python train.py --n_mels=64 --hop_length=160 --norm="rmsnorm" --head_dim=64 --beta2=0.95 --learning_rate=0.00095 --eps=1e-08 --precondition_frequency=16 --ema_decay=0.99 --adamw_weight_decay_other_params=0.01
Rows from block 8 of a small sound classifier, named by matrix and row number. Rows with one number belong to one neuron. Each number is 128 + 24 x the weight over its row's rms, rounded and kept within 0 to 255. All counts start at 0.
After each neuron's rows are labels from the 100 clips, of 14976, where the neuron reaches its highest value: "top examples" is what is common among them. Only what is clearly more common there than usual is listed. The data: short read English sentences (LibriTTS-R). In brackets: how many of the 100, against the usual share in percent.
# fc1: MLP up (model.blocks.8.mlp.fc1.weight, 1536x384), inputs 192-287
# fc2: MLP down (model.blocks.8.mlp.fc2.weight, 384x1536, transposed), outputs 192-287

fc1.171 [177  88 130 118 113 126  92 115 108 125 121 111  92 110 142 107 120 121 137 140 128  98 170 122 167 134 119  80 104 101  89 117 205 104 113 109 137 154 155 129 113 160 100 166 162 154 132 110 141 110 143 114 144 103 102 138 124 116 116 129 135 182 162 122 146  95 173 119 100 113 143  98 115  93  85 111 131  94 102 134 125 120 140 143 140 136 110  87 148 143 166 142 121 145 127 123]
fc2.171 [115 141 157 109 116 134 114 128 127 135 127 134 121 124 145 141 117 116 130 144 101 129 139 124 141 136 110 136 132 127 124 139 119 129 141 139 125 131 135 132 113 119 133 140 133 139 130 138 123 133 107 130 115 136 143 122 112 119 121 135 143 113 139 129 109 135 115 112 122 139 124 123 119 119 142 119 138 133 124 118 131 149 126 130 117 102 120 125 130 112 142 114 116 136 122 132]
top examples: voice: male (94 vs 46)

fc1.261 [161 105 129 135 106 113 102 132 128 103 128 120  91 121 116 107 129 150 170 134  99 114 143 137 143 136 152  82 104 129 140  83 162 119 106 107 180 147 144 136  78 106 106 182 141 158 112 141 125 134 142  98 144 112 155 169 141 104 119 129 175 162 153 124 153 119 167 128 107 147 129 116  89 137 112  87 156  85 126 134 121 131 115 159 107 119 127  80 154  95 165 153 116 147 125 133]
fc2.261 [127 145 165 116 137 128 124 127 126 145 119 119 143 117 131 129 130 140 112 139 110 127 123 110 155 130 124 147 136 129 123 131 133 126 111 129 133 140 146 133 144 144 132 144 130 139 136 123 157 135 115 132 131 133 118 120 123 121 106 126 128 128 150 131 133 131 134 124 118 144 135 115 122 128 150 115 116 149 113 128 137 143 128 109 143 112 111 158 116 143 144 134 109 128 128 125]
top examples: voice: male (76 vs 46)

fc1.65 [125 113 128 126  65 112  87 155 129 118 135 142 123 114 171 143 126 160 131 125  89 108 140 156 131 144 138  90 121 112 173  96 120 141 111 129 148 147 160 115 111 123 126 196 126 135 125 140 121 153 131  77 130 115 186 119 157 105  94 134 150 153 130 141 155 134 143 114 101 122 149  82 109 146 112  79 113 102 154 102 104 137 107 134  87 120 148 134 180  98 165 160  98 126 130 121]
fc2.65 [129 145 154 125 136 116 131 104 125 133 131 121 119 114 132 102 125 133 120 135 114 132 115 101 139 122 114 147 142 133 107 143 145 124 148 136 135 142 150 138 134 118 136 133 133 138 125 138 144 125 109 116 147 143 111 139 119 135 112 154 138 126 150 119 129 136 135 124 124 125 127 144 115 135 148 123 120 142 137 132 137 135 148 122 131 114 122 132 113 139 139 136 102 136 126 119]
top examples: voice: male (76 vs 46)

fc1.451 [157 120 108  94  57 104  95 166 136 159 129 133 118 122 147 129 150 186 150 108 102 109 157 161 129 119 152 117 164 129 178 113 115 133 114 130 163 158 142 130 112  97 133 186 123 133 125 131 125 114 131  85 149 154 166 138 146  92 120 117 140 143 132 138 167 161 174 115 110 119 143  67 121 141 108 120  97 111 158 138  90 153  86 130  98 131 131 117 163  88 171 154 106 100 147 143]
fc2.451 [123 138 150 125 126 108 134 106 123 130 137 121 125 105 149 109 111 125 116 143 124 123 122  86 140 111 107 108 129 134  99 121 132 125 136 133 137 136 143 136 139 137 127 125 157 134 125 132 144 136 119 111 148 142 122 149 133 137 120 151 147 125 142 118 131 130 109 124 114 131 129 127 122 141 157 121 120 134 133 129 133 123 141 103 139 126 119 123 110 144 124 135 102 146 124 111]
top examples: voice: male (76 vs 46)

fc1.357 [ 93 133 126 127  92  91 135 152 128 109 129 108 129 136 100 149 145 132  93 145 138 134  98 172  76 163 135 140 158 171 148 118  69 163 157 124 127 122 116 124 107 129 156 148 118 152 130 164 129 126 104 102 111 137 160 138  80 128 130 115 114 102 139 108 125 162 115 158 131 133 132 136 104 166 153 122 148 104 133 166 139 134 112  59 123 137 112 165 114 121 124  96 104 105 137 135]
fc2.357 [135 121 123 118 118 129 154 125 126 127 132 137 128  93 125 125  92 123 130 112 121 107 130 116 141  98 145 112 131 107 118 122 123 123 100 122 122 126 131 139 138 111 107 119 108 124 103  99 119 135 134 119 127 128 115 135 155 124 117 127 127 128 129 129 129 123 132 125 126  95 129 132 110 148 117 132 130 105 149 137 135 113 120  93 124 136 122  96 130 139 127 121 119 113 135 121]
top examples: voice: female (100 vs 54)

fc1.639 [129 180 139 115 117  98 134 144 126 153 143  99 140 133 104 112 142 167 124 119 102 121 114 186  54 145 150 128 168 182 169 130  70 134 127 135 143 126 118 113  96 118 178 156 122 151 139 168 131 119 139 109 119 152 135 129 139 100 113 108 100  92 134 118 135 138 167 146 126 149 145 132 115 160 134 113 108 145 140 109 121 134  70  89 126 104 121 181 130 129 119 141 100  98 136 134]
fc2.639 [138 122 132 123 105 115 158 136 133 124 129 153 105  93 124 122 115 129 104 129 134 124 137 103 141  97 137 125 133  99 105 115 140 115  98 120 118 134 133 131 145 132 121 116 137 134 133  97 118 143 124 106 122 124 130 145 130 138 123 128 144 135 125 131 129 142 112 128 132 101 129 119 126 156 149 124 129 103 136 150 137 112 135 101 138 136 118 108 108 144 126 118 100 134 131 115]
top examples: voice: male (92 vs 46)

fc1.133 [101 151 127 143 111 107 151 141 120 124 109 111 151 134  97 128 151 158 111 147 112 120  95 153  79 169 121 160 143 168 171 127  80 136 161 117 124 104 117 123 111 137 168 139 111 149 135 137 122 136 118  96 128 142 153 119 117 115 139 119 106  89 145 115 117 151  94 157 107 130 107 148 106 168 162 123 141 105 129 144 150 134  99  72 131 153 134 165  96 109 120 106 128  96 133 156]
fc2.133 [120 111 111 109 109 108 158 117 113 131 126 132 113 101 123 140  94 114 127 119 144 117 126 111 128  90 149 104 133 105 111 116 117 131 116 132 117 128 124 133 140 118 108 115 115 116 109 107 114 127 126 127 118 122 113 147 151 122 124 126 130 137 127 118 135 129 134 128 131  95 136 131 126 144 121 137 139 113 154 147 149 119 123  91 121 123 114 110 137 150 120 132 112 119 143 108]
top examples: voice: female (100 vs 54)

fc1.638 [ 98 147 122 115  98  78 136 165 134 115 114  98 127 143  90 133 137 169 105 149 112 144 127 169  92 165 130 158 156 173 167 107 100 142 150 117 136 122 122 123 111 111 162 129  90 174 117 168 121 129 123 113 137 149 147 130 133 124 124 131 100 127 138 114 125 154 133 133 117 122 147 121 105 164 144 117 128  80 133 169 116 165 110  51 130 126 102 134 147 118 122 130 111 114 131 120]
fc2.638 [134 117 128 125 114 123 161 127 127 124 133 132 120  93 125 125  91 121 126 118 126 104 140  98 129  96 144 107 125 113 108 114 117 132 121 142 119 131 128 134 144 132 108 132 135 110 119 108 128 134 130 126 130 134 117 143 140 131 119 134 128 140 125 119 135 126 127 122 139 100 126 139 114 156 129 129 144 110 150 131 137 104 127 103 129 136 121 100 129 152 114 127 122 128 140 130]
top examples: voice: male (84 vs 46)

fc1.244 [138 133 125 112  88 141 123 158 155 148 135 129 129 149 127 139  97 174 114 127 113  74 115 138  99 125 175 111 149 144 148  75 133 151 132 129 169 109 136  98  96 109 126 137 154 129 148 185 130 119 132 125 102 110 128 157  93 111 134 142 104 138 137 131 170 187 136 126 132 152 142 105 128 160 109  95 151 112 123 127  94 112  67 134 110 111 115 131 148 139 154 155  99  86 132 130]
fc2.244 [166 140 150 126 146 105 128  98 111 139 134 125 132 116 125 106 118 121 142 130 124 147  97 107 150 107 113 135 148 129 126 147 124 126 112 131 140 158 162 125 136 130 118 146 106 128 147 101 163 137 132 128 151 132 133 133 145 126  92 146 154 127 130 129 102 116  98 130 117 126 135 122 117 162 163 124 118 153 121  98 122 136 133 106 130 116  95 114 109 142 121 126 103 122 123 139]
top examples: voice: male (95 vs 46)

fc1.306 [125 148 119 127  58 115 123 138 127 103 125 129 134 113 165 140 129 161 116 132  80 134 102 147  79 133 141 115 120 140 174 126  91 161 120 128 156 119 116 106 103 146 138 198 137 159 120 132 145 145 112  92 120 136 168 125 133  96 126 155 122 138 168 142 130 156 148 156 133 155 150  83 117 148 135  87 109 123 135 136 106 116  87  99 105 104 119 157 152  88 161 107  89 104 125 114]
fc2.306 [143 129 161 117 128 128 137  98 132 129 108 128 115 109 127 105 128 146 108 135 128 115 125 113 140 107 127 128 138 128  97 121 144 121 149 120 135 153 164 139 132 122 117 120 132 119 121 136 149 127 138 131 147 137 118 153 121 163 106 147 135 129 136 116 120 131 131 118 125 120 135 142 111 156 144 124 131 122 147 134 144 133 146 122 136 128 104 109 112 139 142 146 102 133 135 119]
top examples: voice: male (86 vs 46)

fc1.389 [141 115 137 113 101 119 139 116 147 120 135 121 114  93 155 143 108 104 145 145 124 103 157 102 144 131 108  97  84  97 101 102 159  77 121 112 148 151 159 125 142 136  99 143 130 148 128 118 112 141 148 137 136  72 127 144 108 115 125 126 140 131 132 116 142 116 152 126 125 136 123 120  97 105 108 123 146  92 104 115 161 131 131 141 109 124  99  99 101 133 146 133  82 158 132 123]
fc2.389 [110 139 154 130 120 137 113 136 127 134 115 136 118 147 117 137 125 106 135 136 116 118 123 129 146 128 109 128 140 142 142 134 116 135 139 129 127 114 131 133 107 136 139 123 134 138 121 133 119 140 128 136 121 137 129 115 123 119 124 129 130 119 138 139 104 123 112 130 127 125 137 128 113 121 129 113 133 141 120 121 130 145 128 122 113 110 122 105 138 121 145 117 119 126 119 118]
top examples: voice: male (94 vs 46)

fc1.627 [165 129 148 141 115 133  97 118 116 120 108 114 110 130 142 122 121 125 164 112 100  91 162 117 175 129 159 103  83 125 142 130 193  91 104 120 164 133 159 123 115 134 128 162 132 160 120 132 109 120 131  89 134 117 134 127 136 114 113 112 144 172 138 118 171 130 165 110  85 133 119 104 102 138  91 106 121  97 133 124 117 112 121 145 134 112 125  81 124 131 155 158  84 145 137 124]
fc2.627 [126 125 172 114 130 134 111 139 132 121 110 131 116 129 139 128 135 126 120 155 105 136 132 126 140 142 103 137 145 134 132 134 119 138 123 131 133 136 138 133 109 123 128 147 151 145 127 131 139 134 122 129 120 139 129 125 121 112 108 131 128 120 140 126 118 132 129 118 121 135 135 123 130 127 142 108 127 133 104 121 137 150 128 132 117 107 119 126 126 122 138 123 119 123 115 139]
top examples: voice: male (73 vs 46)

fc1.694 [166 107 138 117 131 130  94 128 117  96 123 116  99 112 141 144 117 140 146 124 104 117 156 124 173 145 128  82  95 102  99 110 174  77 125 118 181 166 165 119 100 145 126 158 147 165 109 138 116 111 130 127 148  96 140 123 121 144  94 125 148 176 171  94 119  95 164 132 107 135 129  98 125 138  83  85 152 112 104 118 127 142 132 147 142 110 116  72 130 140 149 148 113 134 145 116]
fc2.694 [114 138 163 130 127 140 104 132 126 137 116 126 130 121 134 135 125 114 129 153 106 126 136 115 140 138 124 139 132 123 132 134 116 140 136 136 126 121 135 137 125 134 126 132 133 140 135 136 139 135 115 126 104 129 132 134 119 108 127 134 138 119 147 136 120 134 117 115 119 140 132 125 123 121 141 114 140 133 116 120 142 143 125 127 125 109 127 135 134 126 128 128 119 125 116 134]
top examples: voice: male (83 vs 46)

fc1.495 [110 138 121 141 101 125 133 156 139 116 138 108 151 131 103 132 150 171  94 147 105 114 109 162  73 157 124 168 160 167 164 118  74 143 148 106 135 116 113 115 109 136 157 118  95 167 142 150 142 133 121  98 150 135 146 124  99 109 130 113  97  99 134  94 126 139 104 135 114 106 129 139  95 138 165 119 139  89 136 154 126 131 109  80 146 146 132 133  96 123 137  96 107 119 120 145]
fc2.495 [130 117 118 108 107 113 157 115 117 131 133 143 107  97 121 133  86 118 125 116 142 110 131 108 143  95 147 102 121 109 105 113 113 122 116 127 118 117 123 133 152 113 116 125 127 110 102 108 116 134 126 126 112 131 120 137 154 124 129 120 129 133 121 124 137 135 121 125 135  95 126 129 123 155 119 126 128 112 153 141 139 122 118  84 119 130 121 110 142 143 116 122 126 119 141 114]
top examples: voice: female (100 vs 54)

fc1.537 [165  96 123 123  73 117 110 132 121 124 102  90  80 117 171 144 117 180 131 119 129 149 119 147 139 127 127  91 145  81 119  85 154 109 104 133 188 153 175 124  81 124 102 185 127 152 126 111  99  97 114 119 132  86 136 168 144 112 103 132 144 149 140 105 145 107 146 127 116 121 125  89  77 116 118  71 126  77  98 106  88 170 110 156 117 107 130  97 142 115 163 166 104 138 147 141]
fc2.537 [127 144 173 129 134 123 112 128 119 131 113 140 136 121 125 130 133 113 135 148  97 132 147 112 143 143 117 133 123 127 131 136 122 132 141 130 126 129 123 136 138 149 124 137 132 131 123 140 146 138 132 133 118 135 129 123 104 114 110 140 127 125 141 132 119 132 114 123 119 150 134 129 136 135 144 120 147 143 105 140 144 118 122 121 125 108 129 144 119 132 125 115 116 132 120 109]
top examples: voice: male (80 vs 46)

fc1.467 [114 128 105 134  84  95 108 160 147 109 110 119  81 139 145 123 156 177 114 160  89 135 140 139 113 160 145 128 134 156 174 119  99 144 143 118 139 141 129 121  95 102 160 159 108 192 136 178 120 142 106  88 117 135 163 142 150 118 136 109  86 148 140 121 137 136 129 120 126 120 135 102 104 147 139 106 101 120 137 138 111 157 108  91  91 114 119 142 144 114 156 142 102 119 123 163]
fc2.467 [147 140 141 123 110 120 146 115 131 126 121 102 124 110 116 127 108 123 129 129 127 109 116 102 138 106 126 106 126 119 113 109 132 132 124 120 137 138 157 129 153 136 115 118 148 124 127  92 141 131 115 120 146 141 104 164 134 127 127 142 146 138 148 105 121 144 126 118 117 102 132 137 108 154 148 116 130 105 149 132 153 119 124 109 147 122 119 120 128 161 122 141  98 120 128  96]
top examples: voice: male (83 vs 46)

fc1.408 [100 141 124 144 111 103 161 136 130 104 133 107 127 139  87 145 132 163 109 144 118 133 112 148  84 166 132 162 145 173 144 125  67 149 172 127 137 106 124 122 125 117 153 136 101 150 123 144 125 156 111 107 134 125 139 131 105 114 134 106 102  98 129 118 120 160  92 147 126 122 111 139  87 145 144 123 150  89 134 165 143 133 118  67 130 135 128 132  98 112 129 107 103 129 129 141]
fc2.408 [127 121 118 118 118 122 155 132 113 116 126 130 116  99 123 135  96 117 124 121 145 105 125 108 129  99 146 108 118 120 108 116 122 127 112 121 120 118 123 135 135 123 107 116 108 118 110  99 119 131 133 136 114 130 120 143 156 116 126 126 126 134 128 112 143 124 134 122 132 102 125 142 118 149 118 134 136 110 148 129 139 123 122  93 120 138 106 112 142 142 118 128 123 124 134 119]
top examples: voice: female (100 vs 54)

fc1.199 [129 120 139 135  92  98 112 141 137 100 146 123 111 122 126 123 149 163 121 145  94 121 117 156  82 169 151 132 147 188 185 117 101 132 135 130 148 131 121 121  85  93 175 160 120 179 124 193 138 116 134  81 131 134 160 139 146 108 139 107  94 138 152 146 121 146 130 145 114 109 141 126 121 167 156 106 111 116 137 138  86 125 104  84  85 144 125 157 139 116 151 131 117  88 117 154]
fc2.199 [137 136 147 115 115 129 148 120 144 126 119 132 115  98 133 118 102 118 115 126 126 112 130 106 141 105 135 130 134 109 107 110 125 139 114 132 133 125 145 129 157 131 109 125 120 120 110  92 130 137 121 115 124 139 113 157 130 127 128 136 144 137 131 118 127 135 123 112 127 107 127 121 116 148 145 118 128 109 132 140 147 128 122 101 141 108 119 109 132 154 118 124  93 125 131 106]
top examples: voice: male (85 vs 46)

fc1.687 [125 118 135 124 150 135 118 107 114 116  99 117 112 156 124 140 102 160  98 158 121 118 130 204  49 123 132 125 161 114 154 119  95 149 132 145 104  96 153 128  88 145 149  94 153 148 179 169 139 114  85 108 115  96 123 128 111 102 129 107  80 120 109  92 122 138  96 141 141 121 107 165 111 122 125 130 109 157 138 151 145 143 110 104 173 127 166 129 102 104  90  97 145 126 139 139]
fc2.687 [120  97 110 140 122 124 130 130 122 134 146 137 118 109 112 160 131  86 129  82 136 133 105  80 149 111 121 103 126 119  95 127 121 114 104 128 114 123 140 124 164  92 127 126 123 139 113  94 103 135 139 139  92  96 118 133 151 155 137 138 132 116 141 134 142 149 109 126 122  91 123 112 145 140 118 136 117  72 142 137 129 111 135  93 129 117 143 114 130 153 109 136 120 139 135  99]
top examples: voice: female (97 vs 54)

fc1.356 [ 82 140 121 140 115 100 130 161 129 124 136 112 116 146  96 132 159 167 103 131 127 128 109 146  67 170 138 151 148 158 156 114  84 161 145 117 140 102 127 108 116 115 151 145 123 154 141 159 147 136 127 104 136 134 143 148 105 106 132 126 114  95 126 113 119 142 124 156 125 129 125 135 113 164 159  99 138  97 125 149 129 147 108  69 134 123 114 157 120 108 151  94  97 107 125 130]
fc2.356 [142 117 117 116 108 120 167 110 125 131 130 138 116  97 128 127  90 116 120 113 136 101 128 110 129  90 151 101 128 111 104 122 119 117 116 131 128 125 127 138 149 124 117 118 115 112 112 104 117 134 117 119 114 134 112 135 153 122 126 129 135 135 121 121 126 137 118 121 142  98 131 125 110 150 119 129 128 101 154 146 141 111 128  87 122 139 124 104 141 149 110 122 121 127 126 122]
top examples: voice: female (96 vs 54)

fc1.594 [105 131 123 105  74 106 116 148 119 157 136 121 125 121 134 128 140 164 117 116  95 112 105 157  95 134 157  97 152 112 178 118 110 147 125 117 148 126 125 121  92 142 124 197 142 152 129 157 148 143 107  84 117 121 167 148 123 104 110 151 134 148 154 148 139 181 158 146 135 155 143  89  96 154 130 106 104 113 155 136  86 129  71 101  80 124 139 145 153  94 141 181 100  82 136 138]
fc2.594 [144 150 163 124 130 129 146 111 130 122 110 124 127 110 126 111 119 142 103 142 116 130 121 103 141  99 117 137 130 129  99 121 127 124 130 131 135 139 161 143 149 128 139 126 126 132 127 125 143 134 118 116 154 149 100 146 138 141 119 139 132 142 131 117 125 131 123 102 122 117 133 138 122 156 157 108 107 123 125 141 139 128 133 113 147 111 106 122 121 145 127 121  86 122 123 110]
top examples: voice: male (88 vs 46)

fc1.711 [140 149 122 102  77 101  96 162 129 112 143 111 106 120 138 140 121 139 146 122 100 129 143 145 127 123 150 103 119 137 172  93 132 123 109 161 169 148 152 130 102 142 127 191 155 127 142 135 130 113 132  87 146 111 179 155 130 108 109 141 163 140 170 133 140 164 155 128 108 127 171 101  94 113 108  76 119  85 129 116 100 135 130 136  78 128 102 114 161 115 158 170 114 115 153 151]
fc2.711 [127 131 167 129 132 118 141 117 127 143 109 148 143 111 129 123 142 150 101 142 102 118 123 123 133 120 117 130 127 128 108 139 144 129 124 127 138 142 140 142 147 139 145 144 129 144 119 120 147 130 128 126 144 136 109 126 128 124 119 141 140 133 123 129 142 127 132 127 112 147 117 130 130 146 146 121 112 135 125 130 142 133 131 135 141 122 128 140 114 131 144 124 100 132 116 115]
top examples: voice: male (79 vs 46)

fc1.604 [108 154 121 133 111 114 147 158 131 114 121  93 146 128 109 137 146 146 117 144 124 133  99 162  60 170 118 160 157 152 154 117  70 133 153 115 130 112 109 111 122 132 156 151  92 150 129 138 128 137 113 118 132 152 147 129  98 127 152 127 106  87 131 100 125 150 110 161 115 111 133 147  95 139 143 107 146  95 135 156 143 155 112  76 127 139 132 157  92 104 109 127 135 101 127 134]
fc2.604 [128 114 121 113 110 111 156 118 122 124 126 142 119 106 114 124  92 114 125 122 137 102 128 102 125  91 157 107 128 124 103 130 112 123 122 132 126 116 124 135 150 110 104 110 118 115 111 100 114 139 126 128 117 121 117 140 152 125 128 124 131 134 120 124 128 125 127 124 135  96 125 134 118 146 123 136 129 110 154 147 138 116 113  92 124 135 120 104 143 143 129 111 112 120 137 117]
top examples: voice: female (100 vs 54)

fc1.84 [ 83 145 130 126 102  89 155 160 145 119 130  97 135 119 130 107 171 147  99 142 113 135 106 166  64 155 134 168 165 153 168 128  76 132 175 141 137 119 126 118 120 113 160 145 126 149 131 142 147 120 127 120 158 158 157 145 111  94 139 126 122  99 135 111  93 145 116 145 125 120 124 128  96 143 169 113 137 103 131 154 131 137 125  70 121 138 118 146  97 111 149 119 130 122 119 130]
fc2.84 [132 111 120 117 103 119 151 114 123 132 130 145 109 101 118 128  93 117 127 110 130 113 131 103 130  99 144 109 119 114  98 109 125 125 119 131 122 123 121 127 150 127 103 119 112 120 113 105 110 135 123 117 117 116 115 139 152 135 129 131 128 125 119 114 140 137 132 119 125 102 133 139 117 141 116 141 131 106 155 140 138 117 126  93 131 144 125 106 138 142 123 122 120 124 135 125]
top examples: voice: female (99 vs 54)