python train.py --time_shift_ms=50 --moe="expert_choice" --moe_every=2 --adamw_lr_other_params=0.0018
Rows from block 10 of a small sound classifier, named by matrix and row number. Rows with one number belong to one neuron. Each number is 128 + 24 x the weight over its row's rms, rounded and kept within 0 to 255. All counts start at 0.
Before each neuron's rows are labels from the 100 clips, of 14976, where the neuron reaches its highest value: "top examples" is what is common among them; "loudest" is the band of the loudest frequency at the time of the peak. Only what is clearly more common there than usual is listed. The data: short read English sentences (LibriTTS-R).
# fc1: MLP up (model.blocks.10.mlp.fc1.weight, 1536x384), inputs 0-95
# fc2: MLP down (model.blocks.10.mlp.fc2.weight, 384x1536, transposed), outputs 0-95

top examples: voice: male
loudest: 2000 to 4000 Hz
fc1.277 [143 143 137 142 106 163  69 124 128 122 119 142 110 144 138 144 130 100 113 117 143 109 108 105 130 150 145  82 100 143 158 147 128 129 108 119 125 118 143  86 133 141 144 157 118 123 124 101 113 125 104 105 137 156 125 142 131 153 113 165 125 141 113 135 122  92 144 119 136  74  95 102  87 180 142 119 116 127 169 109 138 150 116 137 162 159 113 129 157  99 128 106 131 132 127 169]
fc2.277 [144 148 148 126 123 129 132 225 130 138 129 111 109 136 126 144 104 148 138 124 139 140 123 131 144 117 109 141 145 109 102 124 142 122 122 130 145 136 123 149 128 144 132 108 130 147 125 135 124 133 139 131 153 138 124 126 102 129 107 111 135 123 136 139 148 137 158 127 119 141 128 109 125 122 126 136 140 127 139 164 128 133 119 139 123 136 118 112 122 140 115 146 127 132 132 140]

top examples: voice: male
loudest: 250 to 500 Hz
fc1.763 [146 130 150 126 131 184  81  99 137 127 112 149 106 142 123 121  92 121 116  81 128  89 104 111 123 136 126  98 129 138 184 144 107 142  96  95 118 104 117 101 136 122 134 143 135 114 135  94 117 135  92 100 139 155 123 146 134 136 110 153 133 145 111 147 103 104 144 106 158  99 105 113 106 163 150 122 113 121 155 146 129 157 141 144 168 166 116 126 124  96 101 112 126 113 123 175]
fc2.763 [138 130 149 136 124 128 123 222 131 136 130 106 120 138 132 149 127 164 139 135 138 149 128 133 136 123 117 128 147 122  96 120 143 127 130 143 134 134 125 137 123 146 142 116 128 150 122 149 128 128 135 122 144 140 120 128  99 121 105 112 125 122 133 130 149 118 174 121 134 130 135 106 119 131 120 139 140 128 147 157 121 138 105 135 117 136 129 105 123 136 121 126 136 136 121 136]

top examples: voice: male
loudest: 2000 to 4000 Hz
fc1.744 [143 145 134  95 146 124 116 149 129 112 133 140  91 138 121 115 146 100 106 143 150 110 124 113 111 176 106 109  95 128 142 114 119 117 105 153 150 120 151  93 104 148 159 136 112 120 111  77 116 124 144 111 137 130 113 135 139 112 106 144 130 146 104 132 138  96 114 103 152  94  88 103 109 177 132 116  91  84 162 122 131 114 127 153 145 147 144 102 145 107 110 140 144 136 162 152]
fc2.744 [152 121 127 124 120 134 119 255 145 144 133 110 118 137 134 154 112 131 153 114 131 126 107 130 143 113 116 147 147 118 109 120 135 119 121 123 126 128 124 137 127 149 135 121 132 143 137 131 125 130 134 149 138 145 151 126 101 126 110 130 137 130 118 137 149 138 144 139 119 142 127 118 129 118 118 130 126 133 147 153 114 130 107 125 111 122 132 111 117 152 127 129 136 121 119 124]

top examples: voice: male
loudest: 250 to 500 Hz
fc1.42 [133 141 114 140 121 120 113 136 118 140 115 149 114 130 133 117 134  73 123  99 132 123 101 122 107 179 100  99 116 161 142 138 105 117  95 133 117 118 123 118 147 114 146  89 141  91 156  89 141 119 122 143  81 150 120 140 137 148 135 102 166 128 147 121 114 104 120 148 132 103 108 124 133 167 148 128 115 131 167 114 104 142 104 155 139  94 132 117 139 136 155 118  95  82 163 156]
fc2.42 [151 122 139 119 125 141 126 236 138 140 127 123 115 126 130 144 120 133 136 132 137 141 130 145 145 121 124 141 133 124 117 139 141 112 122 131 141 134 128 147 136 155 140 120 127 152 124 132 140 131 124 144 142 135 154 132 101 137 106 132 117 141 116 145 150 111 156 107 135 131 133 119 104 123 128 144 139 130 143 151 101 130 119 113 117 149 129 105 114 127 125 149 150 132 127 101]

top examples: voice: female
loudest: 500 to 1000 Hz
fc1.275 [ 97 142  98 134 156 102 168  97 106 118 113 121 126  98 113 135 129 120 118 173 123 136 134 126 115 141 112 164 124 145  83  98 139 111 144 133 153 139 158 169 112 113 120 122 115 128 149 158 145 139 123 148 143  82 147 104 118 107 139 115 125 150 130 143 167 153 131 169 112 159 150 127 147  67  97 107 167  99 123 115 131  97 167  97 124  98 156 154 118 136 152 169  91 123 145 132]
fc2.275 [129  98 106 117 134 105 138  49 119 138 128 136 119 115 150 119 113 118 119 125 109 127 135 141 127 131 145  93  98 132 146 150 106 107 124 128 104  99 153 133 131 125  98 102 149 102 133 110 114 134 114 126 108 113 139 138 122 125 113 142 131  81 134 103  92 143  89 126 127 117  94 114 148 124 152 134  93 142 141 113 118 158 142 118 129 119 126 119 133 124 149 125 121 118 129  78]

top examples: voice: male
loudest: 500 to 1000 Hz
fc1.597 [151 130 116  91 191  83 154 162 150 134 141 134 118 121 118 149 151 132 116 145 157 138 107 138 108 146  94 108  95 126 100 116 112 101  89 144 119 169 100 135 106  77 136 117 115 148 127 124 141 127 148 136 114  77 115 128 124  99 139 111 175 130  92 112 147 103 110 139 141 138 135 121 107  86 145 140 128  81 148 111 113  68 103 134 122 125 137 126 155 154 158 172 137 145 162 134]
fc2.597 [133 148 118 137 118 121 128 255 138 157 132 129 123 127 126 121 104  95 135 121 123 122 107 133 121 151 138 108 130 128  99 132 119 126 124 112 145 105 116 142 119 134 127  96 146 105 121 105 121 144 133 129 116 145 134 151  96 132 114 140 146 126 116 128 120 138 129 139 108 133 121 110 143 138 133 123  85 146 145 122 119 144 125 133 112 125 140 141 138 137 127 146 136  89 136 106]

top examples: voice: male
loudest: 2000 to 4000 Hz
fc1.68 [141 145 103 126 140 119 104 130 133 151 121 122 108 129 126 129 134  96 109 139 165 107 108 102  93 164 100  82 104 152 134 108 127 117  83 126 146 157 125  92 110 144 168 122 128 133  82  70 144 135 123 145 123 129  98 138 143 143 106 136 150 128 103 117 154 116 131 118 150  98 107  83  89 177 128 113 112 113 163 113 118 126 111 159 167 133 154  95 136 118 113 131 131 134 181 135]
fc2.68 [147 134 130 122 119 138 102 255 142 139 124 116 112 136 141 140 117 125 152 107 132 121 118 151 140 121 110 135 142 112 107 135 136 124 130 126 142 113 117 151 127 144 131 118 133 148 133 150 127 129 139 138 133 151 148 130 101 122 108 128 125 130 128 130 143 122 131 136 102 137 133 116 123 124 136 129 118 130 135 155 119 126 112 120 101 141 131 136 113 157 140 145 144 122 133 121]

top examples: voice: female
loudest: 500 to 1000 Hz
fc1.636 [137 139  74 105 185  85 193 111 111 135 120 108 104 104 131 136 120 148 148 157 117 140 119 138 139 163 120 143 153 129  62 118 112 105 143 179 127 136 111 167  98 110 147  98 113 113 145 131 140 151 153 148 123  97 133 107 124  91 129  96 129 125 136 131 162 166 116 139 135 185 142 109 138  87 126 124 155 125 144 139 114  82 160 119 100 109 165 149 121 165 168 188 108 144 165 114]
fc2.636 [118  89 104 125 127 105 112  72 137 139 126 149 104 125 158 113 132 102 101 131 118 143 135 146 113 129 153 103  94 132 142 132 105 101 130 121  98 104 150 136 133 120 121 129 151 110 127 121 109 140 125 136 110 109 147 132 136 136 105 141 111  94 136 123  95 131 101 145 139 100 105 129 153 135 155 126 113 148 131  95 108 139 147 114 129 114 127 126 116 109 155 128 117 120 130  86]

top examples: voice: female
loudest: 500 to 1000 Hz
fc1.606 [131 121  81 130 174  90 188 122 114 114 126  94 109  96 138 120 124 133 133 138 103 134 116 148 123 143 121 143 141 125  94 113 152  99 145 177 123 126 142 179 118 101 125  87 117 124 132 147 146 137 140 138 136  78 130 115 121  94 131 117 151 139 142 131 157 157 135 175 115 176 150 143 147  92 101 124 158 104 143 134 131  75 155 111 106 101 147 161 146 162 158 197 121 139 149 107]
fc2.606 [119  96 104 125 120 114 121 123 145 146 139 165 108 125 144 121 116 104 124 120 127 129 140 133 135 131 161  93  97 146 142 144 108 120 125 111 104 115 136 118 127 127 115 122 158 110 145 122 121 144 126 135 107 107 130 134 135 124 104 143 114  85 117 123 102 139 101 141 128 118  94 118 149 110 150 125  85 156 135 106 119 158 144 118 118 123 134 118 123 125 153 111 133 114 142  90]

top examples: voice: male
loudest: 250 to 500 Hz
fc1.163 [135 123 173 138 128 173  67 102 139 101 118 131 105 138 127 138 142  99 118 116 133 100  92 104 122 128 128  80 108 158 137 115 116 124 118 135 135 135 136 107 132 132 157 117 149 126 116  79 125 119 111 114  96 138 126 133 144 136 126 119 155 145 125  98 120  85 120  92 147  58 104  89 131 178 135 124  92 101 193 106 143 123 125 131 144 121 126 136 152 103 145 135 137 117 138 148]
fc2.163 [145 146 130 122 119 131 147 248 134 148 134 115 122 123 123 152 114 142 153 120 141 126 126 146 141 127 123 139 153 119 107 133 141 118 115 132 123 146 107 137 122 140 142 126 121 150 126 141 134 132 128 139 156 149 139 122  94 131 103 132 124 115 123 152 145 124 141 126 127 143 141 123 115 119 120 139 149 134 140 157 120 145 115 132 122 144 137 106 127 135 118 135 143 144 126 117]